A small contrastive image-text model, trained from scratch.
Model: 3.83M parameters, encoder norm batchnorm, encoder activation gelu, text encoder width 128, text encoder layers 12, text encoder activation swiglu.
Training: soap at rate 0.0032, 9700 steps, batches of 256.
Data: trained on photos with spoken descriptions (Open Images, Localized Narratives), 203450 training examples.
Rows from block 2 of the text encoder, named by matrix and row number. Rows with one number belong to one attention dimension. Each number is 50 + 15 x the weight over its row's rms, rounded and kept within 0 to 99. All counts start at 0. After the name is the row's rms in percent of the matrix's.
# v: attention value (text_encoder.blocks.2.attn.v.weight, 128x128), inputs 0-127
# proj: attention output (text_encoder.blocks.2.attn.proj.weight, 128x128, transposed), outputs 0-127
v.78 083:46 18 62 22 61 81 59 43 60 55 54 61 61 75 49 27 59 35 35 55 37 39 55 49 59 43 47 68 30 37 35 63 43 50 37 48 59 51 47 61 76 51 33 39 60 53 40 43 36 57 64 46 68 46 68 54 46 63 55 50 45 57 26 32 52 43 60 59 68 57 55 29 48 49 64 49 26 51 92 48 46 82 39 82 56 24 53 84 74 39 56 54 42 41 67 46 39 43 33 22 31 61 66 73 33 65 38 58 62 76 44 83 45 63 09 40 50 32 43 42 58 43 41 67 25 51 50 47
proj.78 064:73 57 50 29 42 66 40 47 65 61 62 53 64 55 39 50 50 35 60 19 19 36 44 25 64 55 49 38 61 89 33 32 30 58 27 35 37 58 38 37 30 55 52 56 56 50 48 31 45 39 58 13 63 53 74 56 49 34 52 26 65 26 29 48 38 60 34 44 42 55 57 55 62 39 44 46 75 34 18 51 46 77 38 64 67 59 59 46 77 43 66 43 40 18 61 54 34 61 36 59 25 35 37 94 57 39 48 54 37 39 51 55 72 57 62 54 38 47 31 53 35 49 45 51 32 67 50 23
v.79 094:44 57 71 47 67 36 63 65 59 70 28 60 44 23 49 51 69 68 66 43 39 49 53 37 27 76 64 50 48 61 70 45 63 43 38 77 47 62 57 47 81 38 54 53 68 50 68 36 58 39 30 80 59 49 69 27 52 65 35 60 50 76 48 42 48 51 48 26 32 61 65 77 23 66 77 66 48 46 36 22 37 48 71 58 27 88 53 53 69 48 53 64 58 39 57 32 45 47 54 96 60 36 32 59 34 57 44 32 31 41 64 54 54 64 51 43 66 35 40 33 31 49 55 30 45 55 59 65
proj.79 081:41 41 39 75 42 39 51 74 42 54 54 53 47 50 50 53 39 78 59 48 52 57 70 61 61 53 60 47 50 48 62 67 72 54 23 42 59 52 58 33 85 31 54 63 62 60 40 69 42 43 42 52 27 65 40 81 50 38 69 25 30 49 59 44 46 62 63 53 54 51 32 07 52 46 61 18 60 60 23 58 65 64 66 48 54 49 41 69 55 60 24 27 38 37 71 64 43 48 57 14 50 86 51 43 61 72 49 32 54 25 40 49 45 54 53 59 69 45 32 28 45 35 56 79 76 17 62 52
v.80 101:53 47 44 36 43 55 58 88 56 44 55 69 44 54 50 58 48 52 78 47 16 73 35 62 59 59 45 62 34 54 25 79 57 41 44 58 45 65 51 33 43 23 66 43 43 53 49 57 66 42 24 50 54 57 36 61 26 52 42 47 23 46 46 76 22 71 62 56 29 88 69 59 57 60 55 46 67 53 43 51 57 55 47 51 29 37 55 55 53 57 82 60 24 50 58 38 29 46 32 46 44 83 61 23 43 46 15 42 63 68 64 31 71 49 45 41 71 25 50 44 46 28 84 61 55 54 54 34
proj.80 088:49 68 72 43 60 43 52 36 73 32 65 30 34 44 43 53 38 44 83 69 37 66 69 64 47 73 65 33 77 58 49 54 62 50 49 61 41 53 66 45 64 46 49 44 28 48 69 27 56 53 60 35 52 39 37 69 43 35 71 56 40 45 46 56 54 78 33 75 51 56 59 29 63 41 51 63 68 47 42 66 20 67 39 58 37 47 30 50 53 62 42 34 48 39 64 35 76 48 54 38 22 59 67 66 73 64 68 22 27 59 58 67 18 76 53 26 39 49 55 41 45 61 36 25 52 87 64 76
v.81 090:35 46 61 29 26 59 55 34 64 36 45 51 15 57 26 42 45 64 51 69 57 65 76 24 66 61 74 37 52 38 48 56 50 36 42 57 49 53 58 71 80 73 52 29 53 38 46 42 63 73 58 40 33 48 63 36 34 59 74 86 58 52 53 29 63 37 50 38 43 45 60 38 36 47 61 35 63 41 35 77 55 55 62 73 58 38 45 45 36 24 65 40 59 42 45 31 46 67 49 28 22 32 59 68 52 45 44 42 70 58 71 99 55 48 64 52 72 41 60 71 28 47 27 49 44 41 52 57
proj.81 078:46 55 39 10 25 78 44 50 17 51 56 25 45 42 49 58 35 49 45 38 37 61 54 49 32 54 48 66 62 48 45 63 21 49 25 43 57 63 55 38 16 55 45 57 44 46 60 27 36 41 38 52 53 47 59 68 41 69 56 50 26 35 47 42 40 70 50 71 59 52 43 55 68 74 37 40 64 49 50 45 34 62 24 59 61 56 62 95 46 44 58 53 88 34 45 30 35 65 38 63 68 50 63 81 63 47 54 67 51 54 67 52 55 45 85 40 08 49 48 50 53 45 49 62 51 80 27 44
v.82 099:64 27 81 56 42 71 38 38 40 25 46 55 17 50 51 42 57 66 36 50 53 61 56 66 39 23 49 50 56 71 48 73 45 08 65 36 29 39 71 39 66 60 43 65 47 67 32 27 40 64 63 42 36 61 24 53 56 52 51 70 46 63 61 58 51 23 32 39 33 61 62 44 28 48 46 27 27 40 55 36 44 52 35 52 67 43 63 67 36 60 70 49 74 35 40 40 54 61 47 45 25 46 69 59 47 47 47 33 44 65 44 62 47 67 53 90 27 47 19 36 62 35 70 65 62 32 43 23
proj.82 083:52 59 58 45 57 67 44 63 57 58 72 47 38 49 64 71 32 34 58 50 52 48 55 27 48 60 55 32 52 48 74 39 59 88 36 93 40 49 45 70 48 34 47 70 49 54 20 72 63 49 13 36 70 68 67 78 29 48 34 49 52 68 53 36 61 54 54 65 59 55 20 57 64 55 55 39 33 57 50 45 56 72 75 66 54 44 27 30 68 45 37 44 51 64 63 66 49 55 62 65 43 59 00 75 28 60 40 36 36 46 59 55 74 62 50 41 54 37 58 31 56 49 37 50 29 49 70 38
v.83 089:62 39 45 44 53 37 56 54 37 79 61 77 32 74 83 52 41 27 43 10 49 25 38 70 49 45 32 45 55 29 51 55 74 55 31 61 56 53 87 36 48 56 57 41 51 63 50 57 39 53 54 39 57 21 68 45 70 52 44 48 46 35 47 31 39 54 63 26 79 49 34 42 71 51 53 15 59 37 59 54 82 77 38 35 32 36 34 25 31 69 68 58 71 36 43 50 66 49 28 31 54 51 68 35 38 54 41 23 74 65 47 51 60 35 51 50 42 44 49 74 56 51 45 40 40 66 44 44
proj.83 087:42 38 79 49 45 36 63 52 71 41 51 36 53 36 51 49 75 36 71 63 44 19 38 43 43 34 51 42 41 45 63 41 34 62 61 59 27 60 16 65 73 52 50 66 47 54 56 44 51 48 48 43 80 59 75 64 52 56 51 61 95 68 48 37 44 49 57 60 48 66 31 63 77 32 71 48 68 22 49 57 68 49 60 65 30 71 32 72 59 37 56 59 43 67 47 48 48 51 57 26 36 28 35 43 78 78 25 11 68 49 36 52 73 52 58 41 62 66 54 43 63 66 73 53 63 45 50 39
v.84 089:50 28 53 37 60 56 44 58 40 54 61 20 63 36 61 65 41 69 48 69 61 54 45 36 22 49 41 51 75 51 64 48 37 62 70 69 36 31 68 61 48 37 48 66 50 51 43 78 82 47 39 47 59 47 10 44 42 63 39 36 54 43 59 26 49 29 54 51 50 50 62 47 46 49 47 73 28 55 11 60 24 32 23 48 53 51 40 36 82 65 49 46 46 85 78 51 54 39 52 64 43 28 45 40 60 63 62 62 47 53 52 49 70 63 34 77 41 50 89 58 54 46 74 36 23 29 40 67
proj.84 077:37 48 53 46 30 57 52 41 40 52 34 54 59 50 41 35 52 30 24 51 51 40 63 18 55 58 42 28 34 49 58 69 69 37 49 62 44 59 66 51 68 13 68 12 40 50 57 53 39 46 52 47 30 54 59 12 43 36 27 40 14 36 67 50 62 39 61 41 47 24 28 36 36 38 32 21 39 42 40 49 66 39 78 74 80 81 58 52 45 63 21 65 55 47 41 37 46 36 71 47 35 41 27 50 38 58 47 48 47 36 40 65 31 36 50 45 66 37 46 23 60 32 42 50 56 32 48 72
v.85 089:22 54 67 54 40 35 48 23 35 68 50 54 50 63 47 49 31 35 83 70 43 43 14 42 64 64 77 62 35 29 65 61 54 68 31 26 68 53 27 44 33 62 34 19 69 51 46 61 32 47 40 71 68 49 40 62 29 55 55 25 60 70 60 38 62 48 47 64 57 58 87 54 58 69 62 46 32 47 50 80 42 59 56 72 34 41 47 57 64 49 65 58 48 46 25 32 45 32 39 62 55 70 59 76 58 38 35 55 59 50 33 53 61 68 16 43 44 38 65 24 44 68 35 47 66 54 62 57
proj.85 101:77 52 68 60 62 47 49 47 45 64 46 49 60 67 39 34 76 44 37 49 56 50 65 26 58 36 26 54 34 61 28 34 44 51 78 59 63 36 85 24 83 65 57 57 47 37 58 51 38 43 95 60 53 41 39 35 57 56 40 52 56 59 23 69 49 27 39 63 62 67 62 64 51 26 60 81 55 47 52 33 52 63 30 55 42 46 62 44 33 54 69 56 58 40 88 45 61 66 42 19 53 65 78 59 47 57 27 31 58 38 53 51 41 31 28 50 50 59 46 41 33 73 62 57 31 34 47 75
v.86 100:56 39 36 62 46 46 53 54 57 30 86 59 50 52 72 21 63 85 36 62 34 59 47 63 44 61 36 55 73 40 52 78 41 29 41 50 39 74 52 24 59 54 50 50 33 42 48 48 26 65 59 36 38 74 40 37 44 52 42 47 62 73 24 85 20 68 39 34 60 51 44 60 50 28 69 60 38 67 43 33 64 19 74 30 36 61 37 52 35 63 56 60 52 45 54 40 30 63 31 56 57 65 67 47 57 43 41 59 47 48 60 34 40 46 53 52 18 44 36 42 23 40 25 83 65 41 56 25
proj.86 084:53 64 64 40 53 48 38 60 67 49 49 58 46 71 66 95 15 50 62 48 57 69 44 58 83 82 87 30 61 80 38 40 65 38 55 41 47 61 43 46 47 38 58 42 54 68 51 38 71 50 46 22 49 66 31 68 52 42 54 25 37 43 54 56 57 55 69 63 47 72 73 44 37 54 35 67 50 72 58 43 56 60 58 36 61 55 45 44 82 46 51 60 42 67 30 29 58 64 46 72 53 64 28 55 42 44 47 31 16 72 51 69 34 46 71 56 78 60 44 44 50 47 31 48 53 76 71 38
v.87 098:27 28 51 39 49 24 63 54 47 56 63 67 66 39 63 54 46 34 53 62 38 45 44 70 55 47 65 58 16 53 32 45 56 27 63 52 39 53 63 69 55 59 76 57 55 38 57 53 30 40 49 43 53 76 47 58 42 29 59 56 31 61 61 73 28 45 43 41 37 65 78 77 47 75 63 58 72 47 62 38 69 42 53 36 59 45 65 44 60 39 63 54 13 42 66 58 22 21 55 45 24 47 48 49 21 34 47 58 24 38 27 62 72 69 64 27 26 38 46 18 54 44 57 26 61 50 69 30
proj.87 074:46 66 48 71 47 29 68 48 44 29 72 42 39 54 29 45 34 44 67 55 50 51 30 54 23 50 37 29 56 50 34 46 56 85 38 66 75 45 44 40 32 34 31 30 25 65 72 22 52 66 53 43 55 56 47 66 47 58 68 64 52 33 53 40 59 67 28 70 47 65 31 54 46 56 08 24 70 48 46 38 50 46 49 54 58 60 33 35 66 44 46 40 68 85 42 51 49 40 50 50 65 76 60 43 59 45 58 63 00 27 61 40 42 42 59 33 73 50 44 58 21 34 42 55 46 66 65 63
v.88 085:24 38 70 51 52 35 52 42 60 81 48 54 59 55 21 42 55 51 72 25 46 38 53 61 31 55 58 69 61 51 54 54 54 84 29 39 50 27 56 43 84 63 49 39 42 35 51 25 83 56 72 57 52 58 63 36 19 65 65 26 41 46 64 47 58 46 50 28 37 47 34 69 29 49 60 60 72 47 23 58 40 46 51 68 22 28 55 38 51 41 52 55 37 60 59 58 49 33 35 39 33 65 54 40 69 66 36 44 54 54 43 54 06 73 27 50 28 43 38 78 75 48 60 50 54 66 42 58
proj.88 089:77 41 46 62 41 58 47 56 18 56 78 51 58 46 43 38 55 79 60 50 43 51 60 66 69 54 50 60 50 58 20 78 55 56 72 47 29 70 26 32 45 52 57 57 34 65 85 44 50 48 39 59 68 66 46 56 63 49 40 47 40 47 37 60 55 80 45 59 71 34 46 44 62 50 75 60 46 65 44 47 35 72 51 40 73 57 76 53 59 54 43 65 57 69 50 29 54 80 46 71 31 57 98 82 28 38 66 53 53 51 41 61 26 47 71 74 70 67 61 56 53 47 43 74 62 66 62 62
v.89 095:42 47 99 47 56 48 69 56 61 81 40 47 59 39 41 51 78 46 42 36 23 44 33 53 04 25 38 51 40 40 71 66 43 75 41 50 47 85 81 67 76 44 54 66 51 47 37 31 51 55 81 20 49 70 42 47 41 32 50 54 68 31 50 49 59 36 49 57 52 38 36 51 53 46 62 52 38 43 43 59 38 25 48 49 48 40 51 51 35 30 64 59 49 79 51 59 65 34 32 44 46 56 67 57 72 56 62 44 32 58 74 44 24 62 58 49 29 53 61 56 33 47 52 50 20 61 44 39
proj.89 067:46 56 32 49 42 30 56 44 38 34 48 58 64 54 31 54 52 42 25 57 75 46 42 57 48 41 65 75 61 52 31 55 75 59 49 67 20 52 40 43 51 57 27 42 55 66 41 66 50 21 32 77 55 52 82 37 62 57 43 34 49 34 33 56 41 60 62 29 56 15 52 30 51 54 46 19 62 43 67 26 40 41 62 56 82 80 74 45 65 62 52 45 62 63 19 40 47 71 54 73 69 32 80 57 58 54 41 41 58 29 27 55 28 42 55 64 56 68 49 71 72 50 40 58 76 62 67 39
v.90 098:34 45 39 30 41 61 78 41 53 43 46 43 53 55 47 61 46 52 22 32 61 63 46 59 66 55 30 60 42 62 28 58 32 59 54 38 62 60 36 54 71 55 49 52 57 59 51 67 45 41 54 68 51 42 44 46 59 45 47 44 51 20 74 51 68 95 43 22 78 46 77 48 52 36 24 57 92 22 46 39 36 53 35 21 46 45 38 66 42 42 14 22 45 29 45 47 46 36 57 35 54 14 53 57 42 41 50 49 62 34 66 73 67 38 47 47 45 44 78 82 28 50 53 40 38 69 57 35
proj.90 086:48 53 41 38 70 83 14 53 65 31 50 67 44 14 69 34 28 58 58 44 34 63 30 57 50 27 38 21 35 26 41 62 52 34 33 59 32 39 38 65 29 87 34 58 48 50 43 41 33 52 30 54 45 39 68 59 34 46 50 54 49 55 47 37 44 79 46 42 22 34 22 43 59 65 42 52 58 51 33 35 46 75 58 66 69 46 57 55 50 53 40 27 43 34 48 53 58 43 33 42 54 20 50 66 48 55 29 61 72 33 48 14 26 44 57 30 39 36 48 52 62 59 65 48 48 36 22 62
v.91 093:46 60 65 39 64 60 51 28 38 57 54 58 41 30 79 52 35 60 75 77 65 57 21 46 40 42 54 22 52 62 41 41 35 68 48 34 68 59 42 55 44 65 32 45 64 40 84 66 45 41 36 55 51 55 37 56 37 72 44 23 63 66 39 44 45 54 26 37 48 76 68 44 53 65 43 28 40 56 36 67 43 05 72 52 68 59 37 43 68 66 52 39 45 30 56 57 58 65 64 56 58 68 36 65 76 38 29 67 55 48 56 42 20 44 57 90 54 33 42 34 59 74 80 53 47 53 42 49
proj.91 099:56 46 62 66 49 31 42 46 30 50 38 28 40 43 77 46 58 56 62 64 46 48 63 50 71 34 30 21 42 63 46 45 43 60 70 58 40 43 60 42 88 51 72 60 44 48 50 79 47 63 66 40 51 40 50 38 26 57 33 48 78 28 39 43 60 47 58 47 69 52 53 59 42 31 41 73 50 24 64 47 57 55 55 27 35 44 55 40 30 71 50 62 57 57 73 21 43 36 45 00 47 58 70 51 30 61 34 24 52 27 49 63 27 31 47 54 47 58 54 16 32 77 67 57 48 33 47 75
v.92 097:44 56 53 55 27 47 61 89 49 41 39 54 79 64 48 38 59 57 48 68 29 44 52 75 42 66 35 67 40 51 58 50 31 43 65 61 57 71 77 85 57 60 56 45 13 55 39 50 67 40 24 39 57 56 41 29 60 49 27 54 46 55 61 41 42 59 67 41 35 64 71 48 33 82 62 67 31 82 39 51 51 54 47 72 68 31 44 65 42 68 55 66 51 62 47 42 42 54 52 47 50 44 43 26 20 53 44 46 56 69 77 28 29 45 74 42 41 29 36 50 40 34 89 63 35 61 63 40
proj.92 091:38 27 46 18 54 25 60 41 49 52 72 45 41 55 28 63 37 59 52 40 65 43 43 73 42 55 43 59 84 43 62 52 55 28 38 55 42 56 48 38 24 47 43 49 63 50 43 38 49 41 57 57 29 52 46 56 32 38 84 30 11 46 72 49 48 54 60 69 36 41 65 15 47 44 43 47 56 63 10 88 58 70 51 53 49 65 28 47 72 41 38 54 50 48 36 58 42 28 54 54 44 61 78 61 49 57 72 78 32 64 39 57 46 49 64 71 56 31 42 43 57 12 20 36 53 62 63 45
v.93 101:46 58 23 45 19 64 36 40 42 52 64 65 57 31 49 68 53 44 27 51 57 48 55 71 41 40 57 92 35 71 48 60 44 49 58 62 87 86 23 91 33 67 49 64 42 56 54 59 30 16 78 41 50 50 44 55 11 52 61 55 64 57 71 44 57 79 60 42 56 55 55 56 46 47 42 38 52 35 40 52 71 43 82 50 73 40 30 82 53 41 49 64 32 58 52 53 64 44 40 45 40 39 78 34 26 45 62 65 61 54 41 55 60 31 42 40 53 39 36 47 46 48 52 40 57 64 47 56
proj.93 088:30 46 51 64 61 38 48 60 51 29 55 55 73 54 33 47 56 50 49 42 54 34 19 63 36 45 11 53 73 69 49 43 59 45 42 37 44 68 51 47 39 58 57 25 56 66 31 49 42 65 31 71 47 53 62 29 57 32 41 50 56 54 68 75 43 39 23 52 29 43 27 41 57 52 33 48 27 43 61 49 60 64 64 57 71 74 55 37 53 63 28 28 82 64 24 52 37 57 64 48 77 48 78 76 70 55 40 57 43 50 54 79 58 48 69 77 66 58 36 63 08 53 58 56 47 70 49 81
v.94 100:30 39 73 63 55 65 63 18 33 47 53 44 35 60 52 78 59 58 59 77 61 31 56 16 27 53 65 75 37 42 79 45 49 59 47 35 57 46 56 60 67 55 27 56 44 42 69 47 47 38 63 58 63 53 60 41 58 57 34 28 52 57 47 31 34 22 65 30 34 57 74 36 40 45 54 49 37 68 41 22 51 81 66 54 78 52 38 83 39 46 74 68 35 56 28 54 33 37 61 72 46 42 36 54 39 66 34 52 44 31 41 74 76 34 49 76 53 17 52 43 45 66 34 58 45 50 45 50
proj.94 092:35 54 38 52 38 35 50 56 36 52 28 64 69 40 20 42 57 46 49 50 23 53 64 30 44 26 33 34 44 55 35 51 50 32 38 51 67 30 76 31 68 34 43 51 65 38 35 55 57 39 73 22 38 62 42 53 40 57 64 29 34 23 26 47 54 49 66 36 45 68 37 46 40 40 39 39 51 41 34 59 65 33 32 63 56 56 15 50 46 60 50 29 49 15 68 61 37 11 30 19 48 67 52 60 56 62 44 41 49 38 43 42 45 52 36 13 41 29 32 21 49 41 50 47 33 17 49 39
v.95 090:47 51 66 30 42 80 51 51 43 53 82 53 25 82 67 73 66 53 73 41 27 65 37 53 55 38 41 47 49 46 54 76 58 48 62 48 48 70 52 63 57 35 47 41 43 38 48 51 53 71 65 00 79 40 75 53 33 82 33 29 50 52 69 32 42 39 56 53 67 57 61 55 55 33 55 43 61 61 49 38 19 49 46 49 63 35 57 55 52 73 23 33 47 45 45 36 31 40 10 46 55 66 52 41 61 43 36 52 45 21 64 42 27 43 67 29 52 43 77 52 36 71 42 67 53 54 59 48
proj.95 081:23 43 17 41 76 51 31 56 68 53 47 45 41 42 65 55 32 70 48 35 39 64 32 48 56 37 55 39 51 53 25 14 39 52 39 70 49 58 30 36 41 55 39 77 56 33 43 41 42 39 73 48 42 56 81 61 46 44 69 48 21 36 31 53 67 43 62 33 28 57 40 41 64 78 67 69 80 34 39 48 42 76 46 51 63 52 44 41 30 50 71 30 18 20 74 58 65 66 33 39 41 48 66 41 54 41 34 35 34 51 35 47 58 68 46 31 42 62 33 60 57 60 74 37 35 49 30 62
v.96 095:07 40 59 50 30 71 58 52 62 37 55 46 50 59 60 71 54 30 47 58 49 29 36 66 33 31 49 53 31 84 68 40 58 45 37 28 36 27 82 55 58 61 50 46 53 45 82 64 46 48 35 57 84 64 65 48 56 80 45 52 42 28 39 36 54 27 63 60 49 36 53 29 71 51 39 24 48 15 41 47 61 51 33 52 47 47 39 61 43 51 59 58 44 53 52 45 28 19 64 30 52 58 67 35 62 50 56 52 43 61 44 80 62 49 50 45 49 80 67 54 57 31 66 49 37 91 67 51
proj.96 108:65 64 74 40 67 62 33 51 41 61 64 51 39 61 99 44 56 57 45 54 77 55 77 43 70 62 52 45 47 59 40 56 34 46 77 45 43 48 53 43 67 36 60 56 40 74 51 61 41 43 49 53 45 22 41 53 53 41 54 45 59 68 63 91 80 85 46 73 77 56 51 55 49 41 62 78 39 49 85 60 43 61 68 57 66 48 78 41 64 53 60 58 33 69 52 54 68 69 69 69 16 65 51 72 45 46 46 48 69 50 43 68 44 48 59 35 76 46 73 61 38 42 35 49 67 57 45 53
v.97 087:66 38 52 18 45 57 15 55 16 67 80 56 47 61 50 68 71 48 65 39 42 40 40 58 67 11 53 37 44 48 56 79 43 28 29 66 66 42 64 59 70 48 50 59 46 49 47 57 42 68 33 32 50 78 44 42 69 70 62 68 41 46 34 45 20 73 55 54 40 30 32 55 31 33 31 33 63 43 48 51 59 34 38 62 42 44 84 68 61 61 66 70 26 56 42 58 77 50 48 41 33 67 52 53 43 47 63 39 47 73 47 41 69 28 72 26 62 45 61 52 38 43 65 53 37 31 61 63
proj.97 082:49 48 48 53 52 55 66 45 60 68 64 28 36 36 84 48 39 28 51 47 53 52 64 54 39 68 69 57 59 61 39 65 50 85 57 46 53 40 45 53 49 38 75 41 41 95 47 52 51 47 57 39 12 38 35 54 73 39 58 49 62 59 56 53 67 39 54 38 51 48 35 41 47 62 61 39 36 25 79 77 40 64 64 36 46 43 51 40 44 35 37 44 53 43 40 30 60 24 80 52 25 17 47 58 59 45 30 47 61 52 71 60 39 71 30 72 32 42 35 39 10 41 40 22 49 51 36 19
v.98 108:58 66 76 49 60 31 54 73 39 61 38 47 40 82 61 49 41 57 69 59 51 38 51 38 36 67 51 43 64 04 69 52 18 49 58 47 46 36 44 83 53 39 45 85 57 30 37 24 46 55 51 64 43 54 41 38 52 19 44 26 44 21 46 40 63 53 57 63 80 42 32 54 42 53 22 30 59 44 61 70 25 44 42 45 75 29 61 58 85 35 58 63 58 56 39 45 70 46 60 31 35 57 57 50 69 44 63 57 58 38 40 53 35 45 63 42 75 44 54 62 32 61 30 19 56 54 46 44
proj.98 103:58 34 53 64 05 32 62 19 45 64 45 66 59 52 27 44 44 52 52 47 27 44 36 48 70 40 56 45 37 50 45 36 46 73 36 69 50 53 51 46 60 23 45 49 67 55 60 57 53 50 53 62 44 54 44 47 47 64 65 74 62 47 47 50 34 69 52 24 23 20 71 20 80 37 46 27 61 41 46 45 45 81 26 58 25 57 35 38 76 67 64 29 62 64 35 43 45 37 43 56 68 37 42 33 62 56 56 50 38 41 41 61 76 34 52 91 18 64 37 40 49 54 41 47 49 26 71 45
v.99 090:68 55 51 43 35 55 12 47 68 53 67 67 58 82 45 25 53 40 69 24 27 86 37 59 67 53 65 28 39 32 49 24 49 32 59 69 36 61 41 33 57 61 59 84 43 45 33 66 44 51 46 44 58 56 41 27 61 49 41 51 67 27 52 63 58 48 54 56 35 46 53 48 37 96 57 73 44 71 46 78 57 64 51 20 47 37 60 59 35 73 30 49 56 44 59 23 67 39 57 25 56 48 32 42 79 37 48 57 65 49 36 57 59 39 47 57 54 44 40 35 25 35 39 61 37 61 40 55
proj.99 088:41 51 55 42 12 59 76 26 53 66 44 45 46 61 58 60 47 56 49 73 46 29 40 66 52 38 57 56 44 59 33 45 50 62 11 68 42 61 58 56 53 35 51 49 68 45 62 52 81 70 63 38 71 77 54 48 65 96 69 64 39 64 52 41 57 57 61 45 52 31 68 52 53 52 32 42 62 52 39 42 27 82 44 78 41 68 44 62 71 35 33 48 30 61 57 52 47 66 35 49 60 74 44 42 68 38 47 50 34 65 50 59 84 28 68 75 43 59 85 45 47 60 54 28 48 42 76 37
v.100 098:72 58 28 26 35 67 54 72 20 60 53 54 48 50 56 33 61 56 42 64 60 62 37 43 74 61 55 71 57 55 41 86 53 66 59 37 61 79 51 18 18 50 71 47 41 34 38 66 66 78 37 38 72 31 52 54 54 31 49 57 58 44 45 58 38 49 52 32 34 28 43 60 54 10 50 51 40 55 48 63 34 37 47 37 67 08 47 28 59 78 52 25 50 58 93 57 49 59 51 66 44 40 32 61 34 28 28 33 52 50 60 49 42 49 56 35 52 43 35 62 58 47 41 59 52 61 46 30
proj.100 092:27 37 58 53 63 64 70 39 51 44 68 39 50 68 31 82 54 66 58 29 35 34 33 48 42 48 60 40 37 52 38 32 39 69 21 45 50 55 58 52 65 53 56 53 56 16 44 25 61 60 58 64 62 69 61 62 57 68 51 51 49 58 37 52 70 44 57 42 66 59 34 61 63 59 54 47 65 67 51 43 64 57 55 60 30 79 50 46 73 34 66 24 79 40 43 78 43 42 37 31 99 62 73 39 80 79 53 61 66 45 64 49 77 41 54 74 40 52 36 47 63 67 68 69 46 68 44 57
v.101 104:50 48 57 66 59 22 31 62 53 34 34 36 54 24 63 49 57 56 63 34 65 60 62 63 46 30 37 31 36 56 74 33 52 56 75 56 33 70 28 33 33 44 41 33 45 38 47 44 80 46 73 49 71 72 75 72 66 54 46 47 27 43 65 17 59 48 36 40 53 23 66 39 41 65 40 66 40 64 16 37 47 70 58 62 59 73 46 72 46 38 63 82 45 66 47 48 57 03 37 43 30 49 49 43 29 62 47 60 58 57 39 53 57 44 54 40 49 58 69 56 39 39 62 60 67 25 36 67
proj.101 133:63 71 40 40 66 66 36 40 49 31 66 36 34 34 88 34 49 38 41 45 62 61 80 37 52 65 49 34 80 51 36 53 39 52 74 38 41 47 46 45 48 42 52 38 28 85 39 41 36 57 30 47 30 25 35 50 33 23 38 39 57 48 61 58 35 58 34 66 53 64 51 42 37 53 57 53 35 46 56 45 32 27 45 29 61 07 62 43 29 49 57 78 65 46 45 26 54 54 87 66 13 49 60 54 47 23 37 41 41 54 37 48 35 66 45 27 50 45 42 77 36 28 29 50 45 44 52 45
v.102 108:33 62 48 59 52 57 39 37 62 47 42 28 60 48 48 18 30 42 63 71 43 66 30 39 58 44 41 45 27 60 50 55 23 61 48 78 56 45 50 68 40 60 38 43 54 51 41 53 43 88 82 74 47 77 54 51 40 42 34 35 41 28 31 28 58 52 53 50 77 59 77 07 59 72 67 57 59 56 62 59 44 52 57 76 44 40 31 60 42 60 53 27 58 41 40 51 37 39 46 40 60 19 51 82 61 58 69 32 59 28 58 71 43 39 15 66 63 43 61 37 45 31 55 55 57 43 43 23
proj.102 110:57 65 46 43 33 61 66 41 31 72 56 65 27 63 66 51 56 58 56 64 17 48 29 51 56 31 60 45 78 38 14 65 37 59 15 44 41 64 67 51 43 31 22 55 71 20 64 25 24 48 60 33 68 39 38 57 51 66 48 55 50 39 49 27 73 43 49 55 42 43 56 46 77 56 52 72 56 27 77 27 46 68 47 62 50 62 69 65 73 24 35 52 37 74 38 26 53 54 34 34 62 50 64 52 34 43 42 68 44 64 39 40 34 34 85 53 51 42 72 42 43 43 61 48 65 47 45 50
v.103 122:39 79 28 25 60 37 47 46 14 62 59 41 63 41 60 38 70 77 45 34 74 32 38 68 33 56 39 43 64 67 43 70 64 46 17 39 37 41 62 63 34 24 31 38 50 54 65 68 45 66 62 44 51 52 47 73 31 55 55 31 36 50 57 31 58 55 70 53 52 40 34 52 57 29 58 36 48 52 57 60 39 55 32 32 70 56 56 42 43 82 42 43 56 65 64 46 87 66 65 50 67 70 32 44 71 42 56 14 33 48 57 43 29 49 52 58 60 26 44 42 34 11 43 70 64 51 40 50
proj.103 118:49 65 60 50 60 69 72 31 56 59 59 56 33 50 79 44 45 51 48 35 44 85 61 49 53 52 60 65 64 46 45 64 49 59 69 68 53 76 39 64 57 40 72 39 26 90 55 22 56 60 56 51 42 42 34 79 48 32 45 46 50 57 49 51 74 83 33 49 53 55 47 36 73 60 45 74 46 33 74 36 39 80 62 58 59 50 66 44 64 34 80 49 55 69 35 50 38 60 52 38 36 58 68 59 59 66 45 68 53 63 51 67 13 33 77 47 63 22 56 43 38 23 42 44 56 81 48 67
v.104 098:30 22 75 46 74 32 57 76 55 54 51 59 39 52 29 62 60 71 25 50 44 39 56 48 62 54 56 31 54 39 48 29 63 49 42 72 54 42 10 70 65 80 37 33 38 36 24 48 28 35 17 57 43 51 84 42 45 40 66 49 46 42 21 48 42 46 39 51 59 48 45 53 47 62 35 61 62 38 39 58 59 37 47 50 25 56 75 43 57 34 62 66 40 65 49 64 58 43 34 15 40 41 40 36 36 35 48 31 51 46 65 54 44 44 39 47 69 68 58 65 60 80 16 60 12 44 56 51
proj.104 109:75 40 53 69 43 36 37 57 32 35 43 48 65 48 11 49 52 44 40 50 42 38 53 52 40 51 56 42 33 42 73 57 73 25 59 48 67 34 46 47 48 70 45 66 56 40 61 57 64 44 43 45 49 55 61 50 80 50 58 48 51 43 60 70 34 22 53 46 24 42 32 48 33 15 48 17 26 55 04 74 66 37 28 54 42 74 22 56 39 57 35 32 41 10 70 60 37 49 23 52 66 51 30 38 53 65 76 44 64 31 40 61 65 51 36 45 31 65 54 54 55 62 62 60 46 33 55 46